A small contrastive image-text model, trained from scratch: 203450 training examples.
Rows from block 3 of the image encoder of a small contrastive image-text model, named by matrix and row number. Rows with one number belong to one neuron. Each number is 128 + 32 x the weight over its row's rms, rounded and kept within 0 to 255. All counts start at 0. Numbers have three digits each. After the name is the row's rms in percent of the matrix's.
After each neuron's rows are labels from the 100 images, of 14848, where the neuron reaches its largest size: "responds to" is what is common among them. Only what is clearly more common there than usual is listed. The data: photos with spoken descriptions (Open Images, Localized Narratives). In brackets: how many of the 100.
# gate: MLP gate (encoder.blocks.3.mlp.gate.weight, 416x160), inputs 80-159
# fc1: MLP up (encoder.blocks.3.mlp.fc1.weight, 416x160), inputs 80-159
# fc2: MLP down (encoder.blocks.3.mlp.fc2.weight, 160x416, transposed), outputs 80-159

gate.131 099:126115087129150124144103169114092133126170139098085129106120158143088148144144184089113119126098170082139127161085150154093170131100176152161151122188164112188127125187098143130138145171154144150231137140132145150138158155097088140116101133
fc1.131 105:160133126118117192115126105137142114153117111132136093142060102201135116133180143088077144121116163110110121115085172132200139156106112172124138140158150134095115140140086116111108116161123083100170100115180187110139112142099117140116138144
fc2.131 107:114057106115113116116098133102123161111103095094083136131139123125150141081124105172081130124115109147109155054141142064167120124080160085148133089111088153170142125102175086163102081156119169129140135079124106141110101111103145122137140173
responds to: text has "people" (44); text has "sitting" (41)

gate.87 103:115190175123174110089150134117139129149112090131112125086110152115167129123147098121084131104104123129120088124184095127097143156086141078158110088112100178114104125112140103089151151180152154101099104182150159127177134153052081153138078138
fc1.87 097:096062137134147083156139144153100173144112100123119129128161118184117183115119058105080111125197147138131167111140102144102128096116181152136171110125121106120073109177120187090134101098163081116122102128100142081154119212182162131156122105
fc2.87 099:109154108174129168092103046107102099122122141096164164128125138154097175147068171073140123156130130086152138131165088164068162132113139140120091093139110096127107167126107209077123160137100221103139146092129115078107053147120135101111148104
responds to: text has "people" (63); text has "sitting" (36); text has "table" (35); text has "lights" (28)

gate.71 104:104138171109161127147105115151141166077087139135118104142172139075083112126081063102119125114172202101191094088125121136202109067116147087150123115109165137084101121132145134085133109146130078060111146153153102094064134173145039152106119109
fc1.71 101:120114127126133078184111178129112137145151153099123186118076104118130146132131113073150149122112069124092130141157042118109139073050124167126151157153135149161158064168142121128095072114168127160102108117168113171105143132153189163083107141
fc2.71 098:156143149147127190090102080092126119137135145122142098101156108118119192082121096092171178142099111127138091129109131122110108102164105118134139130106127133176178074202103113146129110138131148069096090093136153200176133137146089028082103123
responds to: text has "people" (52); text has "sitting" (47)

gate.397 100:106110195111173122140188022140169183135169141123108131093153130122125114071155111166127134096175138094167117061114147115177176149152126109090104072174150101128155096142124141128098137138172141123158162120108105100088043133123136110164167136
fc1.397 096:165163164162075101087124143188122085081106117116122151167175115128146122166119065148145133122156108100189067132149082142140123149157165146127111110151107097131163070090114123163125124132123110106128139127156170155194110134078125090100089152
fc2.397 102:140120127148115131087145099110152149111084092103124098127200098157174108187109140117121139108105175180097121126097134127155107152067108052065137098085101112116151128127125122188197145112159155135132135182126105197158085126153135198177084144
responds to: text has "people" (61); text has "standing" (51)

gate.303 103:197100074178103135149170162103124073150090163082153131142082145127195140140120095120134089138169176010103134122136131125104186171141136108137145127134149124074133098108157162140170163155117122171189162122075150136130116139131127145089114147
fc1.303 099:103179167123147063152093123070169118126102134095128134110067081083076076085123142129163103095087090096112094091118116084085112089057128149115091149131071101144161113075104144125110147093093134133045094133123127069069106174047159111110116145
fc2.303 098:116117180102095101146137117129076163079126184123198203111138103138140110103137166138111134143063158112210158133163127141110122084105171122103106085120155073119140149167129160135119108081147137112098127133137195101145083101174165118106182120
responds to: text has "trees" (58); text has "sky" (55); text has "people" (44); text has "buildings" (42)

gate.127 096:114047125137154108122036120095099139060131113146146163064133134100094091067152081136100150128101168132115172146120094129106128161088094143133066111155150108101138144153129109150099070122130119142163132138126090133200111097089133108131067121
fc1.127 097:216118124150111150130100174151187120097125107168091105107141133137106166101105154103139117158141181168117100136126131168150151098159189123130048120133123156088121060098088155162114143103176106096107177133135127140148151155138186156117133099
fc2.127 102:148125096080102129176147112145133078112092162058121139150088119112132159133116128152175132136110099128144094099159154167096074200163114169148094237133161122131076138069146092118193152219119138118098154168106164138146209117106099114136097173
responds to: text has "plants" (36)

gate.346 098:165110122096132096136161164111149151192137126159132154088121143128130084090151098103057087077124125105107129027106152138220113118118132167159115131069123177114164119104143129119119154165125136146073084146143089131171106141109120099165098102
fc1.346 102:075081122068102062127100097104092158057169171154091134120160141089132126126095128077127119109088096157184081154096146151188092202133130084100126096189149075141155076151099100156146152069128115143117157125180094134071131111120067109127088141
fc2.346 098:172179125052112123137209096130104094134098154188121103139134191145109182082120162181069103104147057177109172136166074122121143132145148080145119109131119137136136080155143173119132183101103140146161118111141123178131111125134134108137138132
responds to: text has "people" (64); text has "standing" (50); text has "sitting" (45); text has "group" (32)

gate.90 099:176139108100097182131152135102127110140118123056146158126168123108103147114195080102086180133120099087092094097159095160100125084119168093134132070179138129142108107099090125116127097102126080143132106178113170119186075176136107131143118134
fc1.90 090:146164101057197118092108146160128146130171150149182121155130131157093162080100119124185097119105175150119101144083230131123137178153150116116132181133183123177145126097114134159138118090146109141159117155072118133068127132137153127078168123
fc2.90 099:102119143136151150110108112135167087180095146076157085119116080178145128133174097082134098140150109188093155160105133120098133202099120120111110191121146139129097161165091158179147129127104092078149137119161089123068105176096155171152129090
responds to: text has "trees" (84); text has "sky" (74); text has "buildings" (63); text has "road" (59)

gate.10 100:127074118102131130164094093084108089137115116119125193116137144090090075087110105114076126162131146136109174039146131122085118173172168091139194092144112072107156100108078132163054083167124134168067100147106084118188083136125143123104145115
fc1.10 097:124144129173104105137152139143168103063089149099100147125136111119135200155135101123144124099101119156083129154128171140102114144113179077087053168117148139114152067165154115138129106163103141188084103186097233131139159132159136153100172101
fc2.10 097:091167074125119118098231115154113086136164146062089142135140125116140166151100135131115144118147145070156159132144098115081125098150089142157096170170088127133097083115164105134116139161097101085106123136099120090138168042099101028064188127
responds to: text has "plants" (40)

gate.274 099:159155157123182099104180114138120146147116150096115125173073168164076126105117074136079163131135117079116148115202123154115049101101161097117115137122136142139140125105119132145076171142160115098065206158122110118118159128093149101128080107
fc1.274 102:091164111134075127112114169147119114140099092133143151124082137116101050144061141096134136129135123144151153057168082138150097143179170142166161143110146132112086172132109217178145146139121119145078095103120073190123139154104139157164132084
fc2.274 096:094119072120119165104134145154115139167087090132107045096170091170142159179112163129103145130161109171098105102153180110143132098097152125146155179048183140150203163125143167097114123162117150181107165060124090087109169104119163121057109124
responds to: text has "trees" (67); text has "grass" (31)