A small contrastive image-text model, trained from scratch.
Data: 203450 training examples, 23.7 epochs.
Rows from block 2 of the image encoder, named by matrix and row number. Each number is 128 + 24 x the weight over the matrix's rms, rounded and kept within 0 to 255. All counts start at 0. Numbers have three digits each.
# f: depthwise 7x7 conv (encoder.blocks.2.mixer.f.weight, 160x1x7x7, trained with AdamW), a 7x7 kernel
f.6:137123125127111136131127115137160144126113157150181162151144129119102087036053108112136134124076128140138139136152131145134126133125152130148126124
f.7:126120138135135118126132117129136114106116142138157184121123133174167195198134138147096088099090084097100115128131126151131120118136126144153124134
f.8:139146126121119126129115136115105094137132128095067061052098109123096076083066095107137127133123115128128136129132139129138133143140132139139119141
f.9:116134127108122138144123131142140137130135131130153167163134152126128139157166135140139129166170155134133146141153166161140149139152141147141124140
f.10:141133137135122127139139138125116112133139113103079072067092095114126126132093084078119112121132092094101122112107105110104106138113117129129117127
f.11:135130142120130132139133147150109123147154120135107045112139129121140078022140160125126147127125193150143120125124144145123134133133136130137124147
f.12:134123104105120130114121106102097107115119117108109099102122120152159200212183153141113119158168140122114142114129141123125123138133130141122130133
f.13:128135142122132122128151137155143144133133158148148140143128140138120084030066101112161146126059111141139163156144117141151144149139136111133132141
f.14:127108137136128118104131123132099139122120161157169119172161154143162139073193170156100122130088160142127106108131141137122119130146151164150130119
f.15:129151141147138133126129126117146107121124137120135182109100123149135200255143125145134122151177102135134138119123128100125152128116120136127124125
f.16:143129116122111128131140117129117119110136146133143147107102132159148204223146122125141128166142096115108140120129115103125096123136137124134133109
f.17:141143158163149134141121117138149128130127127126145177150119141092099134189134093102115093088114105113111133135097104103125120110109094094114124108
f.18:134122129124124134124146140137117138146147137147111068101147152116119098029059107111151141135129111133131138132143179131135126129130152171133128133
f.19:117140149161132118132123124152174146124114137163164188180157145115115048044096116128121127090093116133120116145146148133135130114124127131122122122
f.20:101103113131107104096106119118132121114115092114100147132106103113144161215180139115126142149175142136132114111125147137114132122134128128127125133
f.21:120120108122127128131145137114120139124124120127064100156131129098083007079192150151121111058100177131129129130121121129121123123132123123124123134
f.22:117143152149102122117118130155159124120117117126126159105109107102093092160121110096096097116158100107100118120138162121130123108108126153136124106
f.23:125133119105118130124123118122114113133125106115110106078131117121114110131089122141149158173199142143156116118155178150126135123128149170143125136
f.24:141133159177151133141144132151160137130144153155169164174162147123121107065118123116125115115077101120131141133133126137137141140123121119117123144
f.25:143132127153116123119128129127168122124121130122168211106124109150145197212073113108131132132133067111107151121128140117125122149126125134109128136
f.26:150127139154141120139133135151164150126141148148155143140137142112127082042094130124128127084057106142133130141139097137140136130123130101127126135
f.27:135136130101109134133121130127083109125142103109103047093105111097130130115159144116126144164179177142119116133149163119120135090116129138123127121
f.28:115130120116134120127126124125112129141138108120099092138150146096085047061136144148102114063081149149143112131098108145148146104116113103145146163
f.29:133135137109121121134132141125121110118118129126126073095134115151148120054096135128171161153100141154141150141134111133149147171165151123143159155
f.30:123124127117151145118124123128130117113131107115119123106103102096100103079061081092149128127112100120111147132129121121141128145147131125136152130
f.31:125131130151143131139141107118169142125126158122105134135126170138103101063059109141132140187150105142134116145181165127133133123129158144131118119
f.32:142122123125132139137104112094131109126119097107099144109098118136139133184188163174139114079102126146145107112094098108129137125111126129109124143
f.33:162172158151136130132147154149144122130133164158130113099139111137141097089071094089136130129153118102102128115136159114109112130122149147147127126
f.34:126124130106127125106151126131123125137129150160151130142152139163157124067094125140127126082037070113113123123116086111133127153146120103127133139
f.35:140139144142148147144129138141123135138148113129119097133145132103100079036074111112120136116067114149133123132144082138142136105123142101134127119
f.36:138140119074124131134136126101087132130146130136099108145142127141137096107120146153139139111111125144141154153134145144146143147157145153182168154
f.37:118130132145136124143110126128121151127126114130101086160160136102110054013129159158106115081054140144144123132132110142125144108137148116135125111
f.38:133125108113133135136146136114116140144140115104065115107131133097080068128101117145123110117132116129145111126144166123132148148155138166132136166
f.39:128138135157131140122127123141175120126123143145183182175151137123136101020116138141115135099034135132134117122131109139124126126109121110116108129
f.40:132126115127115126138123128121111103124139127134130150104116122150157202239196161150124122092117110126114130141116094109138130122133133116129139126
f.41:150140145137117124134134119145154102112132129105170181039104127125107172207048099107139107138158086108126145124118119109118131110126138126113109126
f.42:148126133121139136139141130143106141125139127147139079146146132133133105021101130127120139120048116137140135141119085117141138113122135105120127131
f.43:099093092090124129154100105095097112111153113087110135108130161092079104129126137162112098132160138143148109127147173151137158105123138158127135173
f.44:162124163186154149132150133157187143136127129121158193143128144118121105113115131130137135102125135150146121138094109139140158116146144129133126141
f.45:121132131139122137135124129123143121127125117125113120153145149099116083074170185188098108088067139138142115120122122128128147112116107103127130137
f.46:111131114129133119129109135125141152125127113140120136161138151103128067074160159167126157109125199177162114132118116152144153095104117117113147150
f.47:111106124127097118117153124111139110126127131124139202118115129135143187250128099124120102091138096111139140125103121115128130130132112128133129141
f.48:133125115092097137129136130137139114123127142138170197152141151119102110147098084086123112139199131119108111124138183142126102121134141172134132122
f.49:140125132113112129130141129140131109119121166155165135097103109152152169101080100109154160161081093122112145131137093115134120153120125088120140131
f.50:126120123166122130121123129132163124129124123124128078132134137147157086005140161155128163169115179142128129142142139131131118122130123135124126115
f.51:129124125123127118117132126114135124140120127117129198125124113132128145248132110121125101099195091116122121110111146100111112128110112143123114148
f.52:133136129120125134133102114134125133119124117113101139129118110104108135176154126111096101155175127115109106102132156121105085098113109136119118086
f.53:111117104090127136136114118111105135130130106105096083107113128104110103084112122128135135144138144139149138141147144136152154154144163157159154164
f.54:126139126141138137125139136134128144128126120144176101166129131127139180015099122120148141171063126122127117128138129140122111122130113133117113131
f.55:135126113122134128132118137132143128114133132142126093136120143111111056010077114113130114101069131138133130130141119136138131125129135128124128131
f.56:143130149145112106096147138159158102124116159148176171093110108139120161172077090084148119135151083101099157134151157127123108151127139122111113103
f.57:098116127144127113101113118146147134121114134152200172150146122169177212116126142126122138147080114119089130145138110127130111132126124125128127122
f.58:127120138170152120130134131149168152115125121146150172167128117115161188194200143133106123169156145119119108114144118134126117132117124097117126120
f.59:142121118112124138143137127123113122125120135132106120125133124097096097111110120108085099090102097116107125119105102107137127136113097089113118135
f.60:162155151126153150149158143153114152149147152142136100136147141113122118084113113112158144149128147143142158149154122151139144166159151132141153152
f.61:156151157170164154158144148148165163139143140142135143165144150138133102083118134136119114091084107130137126124119104106140128127122120106119124130
f.62:124111113155139114131123134116170119116133115118096211114139137092078078221117125131120099096215104115142131126104166101131135124127124149119129129
f.63:137126130155115131122125121114138116125135130110103164094115130138138183250144128126123119136207091101112131122128161094123120122127125149118133117
f.64:146146114093123151160156148097098128153146162167144144153171161151123120129129141150110091086092094096110113116127122109130123122140151129116130109
f.65:143126130127138134139130124128120124126125107125158161137129112149150206204183168137138131149104128137118131138139099141155130104121142126141110092
f.66:145127117095113114123132139116102138132135124121109077116136115166166169131156139123122147188171146141130112123168153141125125155141154157124123130
f.67:124127126112129136129122121123113132123129117129122119126126117134145184190192163139131132170182175152134124128150155151128123110123134143130117120
f.68:125130118128128125115127116085121120117106127119124199193131106143154175209167136119131121147155088101124148119149157114129135138120139135105125119
f.69:130116141105141122111135128143097130133129140135165109123107103145158202167124100096120126152108106110084132128118094127125113141132100110129129096
f.70:118125129143121122124125131127141122116116148150163189136103106172173198205144109093144132143139105104101135131115123116120116130123133130102116121
f.71:150127130133123131130135127120118129134126136139152143131128142122132082042098128119129133122111146130126137147156176176147144141139149139137129149
f.72:141129127129133141146152140142141127139156142130126107143136144078086080041082098108093100092074119114129129138129102149138148132118107095131123127
f.73:125126109136117128134126138126157140139136107127145178145132115116118153208144145133117125167229172132124130107138176138103112125107139153122114121
f.74:101124131104116115120127128126100134139117121109141090113125131112133169131151152137098115135103147144136113110093078115115115111102100089124113113
f.75:111105120119132118102136117142133124130123125127150177160129129137134188220161144130106113117138093120127135133107092101137119143126115106111136107
f.76:109115129138132114091114113134127108114119098110101106102095087179173181181189170168139133104098129120124130124118115120124125128109117125145121125
f.77:111098115127099107102115117136150112106111119124160216145103119136131149229153124135114107116185139106114136109109148124111126133132122136130131137
f.78:122116117107120122124117124126120150128128124124152165176134139111115164211206131146094108156184154113124107121145150122124144122136156126138149149
f.79:126136120098118127123126135109081122131136116113082059089109129127130164201145128137130116159218139121135126114122147117117123126127114141125117116
f.80:101123140135124126135129138133148115117112115134136134173157128093116080125209185173115108084109174155152108132116110110124128116103115123127119137
f.81:134127136141128128124146124133147114116139133127168208112105112113125184223083079085124126143167100112112127128117130121138118134114114119126122122
f.82:122126131153131143118112120131181130129125126139144194145134125150166129181132143155135147128168096121123117123129176100121132130117118163105118113
f.83:105124113105135117139115124113087132136155121121079076134137153124138144206196176177109114111145138134125115132116109129135125114128140124135130126
f.84:131128137150133118118130110108139100115145133117132167102131123158154163183116160140105117070031069136124133153124088145147132125139140111140136125
f.85:124135109089123133126122129116083118134123118107097122114105112136131167235163118130126114166215144112120119113139161125105133140138149148121130137
f.86:111113120127105117114106118118124093104113096113135152120103100133145168204154130122122118121147116114104118103102124116106119101103110114120113102
f.87:134128126153161139134153147134128142134130140146105088105133116135128087021069119109128131122060110135114130127146116133131133131139129138121127138
f.88:136127163189150130126116130157189151123127117114142204147130134102101103170116106115120115118139111114117123120103128118124126094118117125116119105
f.89:139145118105130141133125121109105134118129119128096073096120110078109094053064090087133130139115116118116125134132122117123129120130144142142113122
f.90:138129136160138110123141129111167117104144125117134201104126139122120187203068127125126112151120066143118126126127110084121120132134133127116126119
f.91:117112137147142143155117098110112138128126115118132138166145148128105117143163138142141157160166141124122148150170158122115119147142164157125117113
f.92:129106109089084112111140117120116076114120116101113095079108112131121114122106133102141137127143097119112134136128142100121109135141128154123122118
f.93:134117144169136123145146131144175136133136145141138120136141140122108054010087122135145158130096149150141125133137145149125123131130128143131116127
f.94:128121125160118115115123121129163103127130121115120182093132130118100071152086116123137139141219151146150130119129199127118120109107129212143115120
f.95:113109105072119131133125118100073126131121139110097102119125151137112102093095127147149141147129127157157153158138117131163158159158152122138175165
f.96:124117114082118137116143138130102133155144122112070059091131118116123079076092126137143128130135131151144155134144156135137147158148153169167152168
f.97:110121101100109124111123122107115113124115119115128111109124109093101097083084105105112107118099083109109106111120111101112114119135114112112129102
f.98:122131114083112128122127154121078106133126113125079049073117099123142135164125115113124116126186141127110137121119143128119123143131139153129128135
f.99:124132139153142126120125129149164147132123142149160174173161130128147148121148154139121126140132142129118130122133140134139113110132127131120120099
f.100:114118100153134120122116127112160160113134128127091128153140148131142115034070149133141130171069120172133132124155121140134140137128140134150127135
f.101:140132127126130127121130130131146131118117132159152167189171157111124116159198176141101103081090135140113129143134124134125128121106127139126122138
f.102:120122103111098097119137117100099112110113119125088056080104107100114147117111122110136136150148151132122127129150146135129135120141151141131122125
f.103:119118119147125114127126117142137132125125128131143086149130126143159108000110159150133149133041149147140121141150114149136124121126128125134125137
f.104:159132125103140140166136102102081098118130132115119107107117130167165167153115138143149123132100092104124146140135101132131135156156162133142124142
f.105:150134133117119121109132119124141146125132129133144132120108097156173201112108121119137138182048088116108129122157081105130121137129145088110114135
f.106:104123134129152131121117120136137145146131116149147162151140144110142158179158125143129141169205161139135126130141163143132133143143153153146133130
f.107:101098113141120112120123122120167135122127117109094138122118143107092068095072086104156133138161132137149154140152174144150139149136144168130132148
f.108:129130115120127131135131130140137152126139118131121060128129127121133093006094114105138163142086147148135125128151133147128116143120122117131134122
f.109:131117140169139116141132114136182136117128134131133131121126131148135062025054106118159145126106126150154138145137128141134129126126106110119112125
f.110:127127140129115122128138123148152131137149145131174187151141152113096103082075106108116095105086079088110142138154152136123144146133148147130124150
f.111:123136169135105125131129128185132092113118159155196136098124137163146142135143116123156137151190169120122137139145166155130106131129134143159138114
f.112:136127130166138128127134119140181138127127138132152209143123133144148169237176137143128121143214156124120122114124159131127122137111115175128120131
f.113:123124122124130129125138136134145128136134129126130134119138119098100060039061100101110127086053083121117133151130114126147133129134121107127129128
f.114:139154128046117145133120142130062100128113130137133074107123135158162166119160168156135132146108148142145129106123110133122121120118121107136119122
f.115:134119132159124126147127121139160130123154131124141145150134163135122080031119156182138129097055117155158127134137129134143145127137127131132136143
f.116:120113131169137121149120117126172128110140120101118171095108136127118155178135168174115136123082112148149141149125070116147140132141137091106116130
f.117:109128113128140131157119142097097130135157103128069085129138141108146148189189158151127134149178164133144127125112109133119137145134126113126129134
f.118:127126152146134129128122141164160148138128128130179187165143146149155188177157152152154157159137098104125144147144120113111115135134140138135126119
f.119:140141163115091117127132142189113077102116128158186122068101111106083089172167157143112089075178176153159131146115140132108132141131111132151140125
f.120:124114116121121121127140121141146109123129136123154169100097105149144188202118097104150134166179131103128132137142157134117124121133136142129108111
f.121:109119119118108137121112133116121121136120119118106118120122118130139152201182166157117127139205168148133112104108160129108126116116128158143129145
f.122:136140141140150138135137121134107136128129124126097066136125118108110076035101128120121126115066121138134126129142120145145123115151131126149133130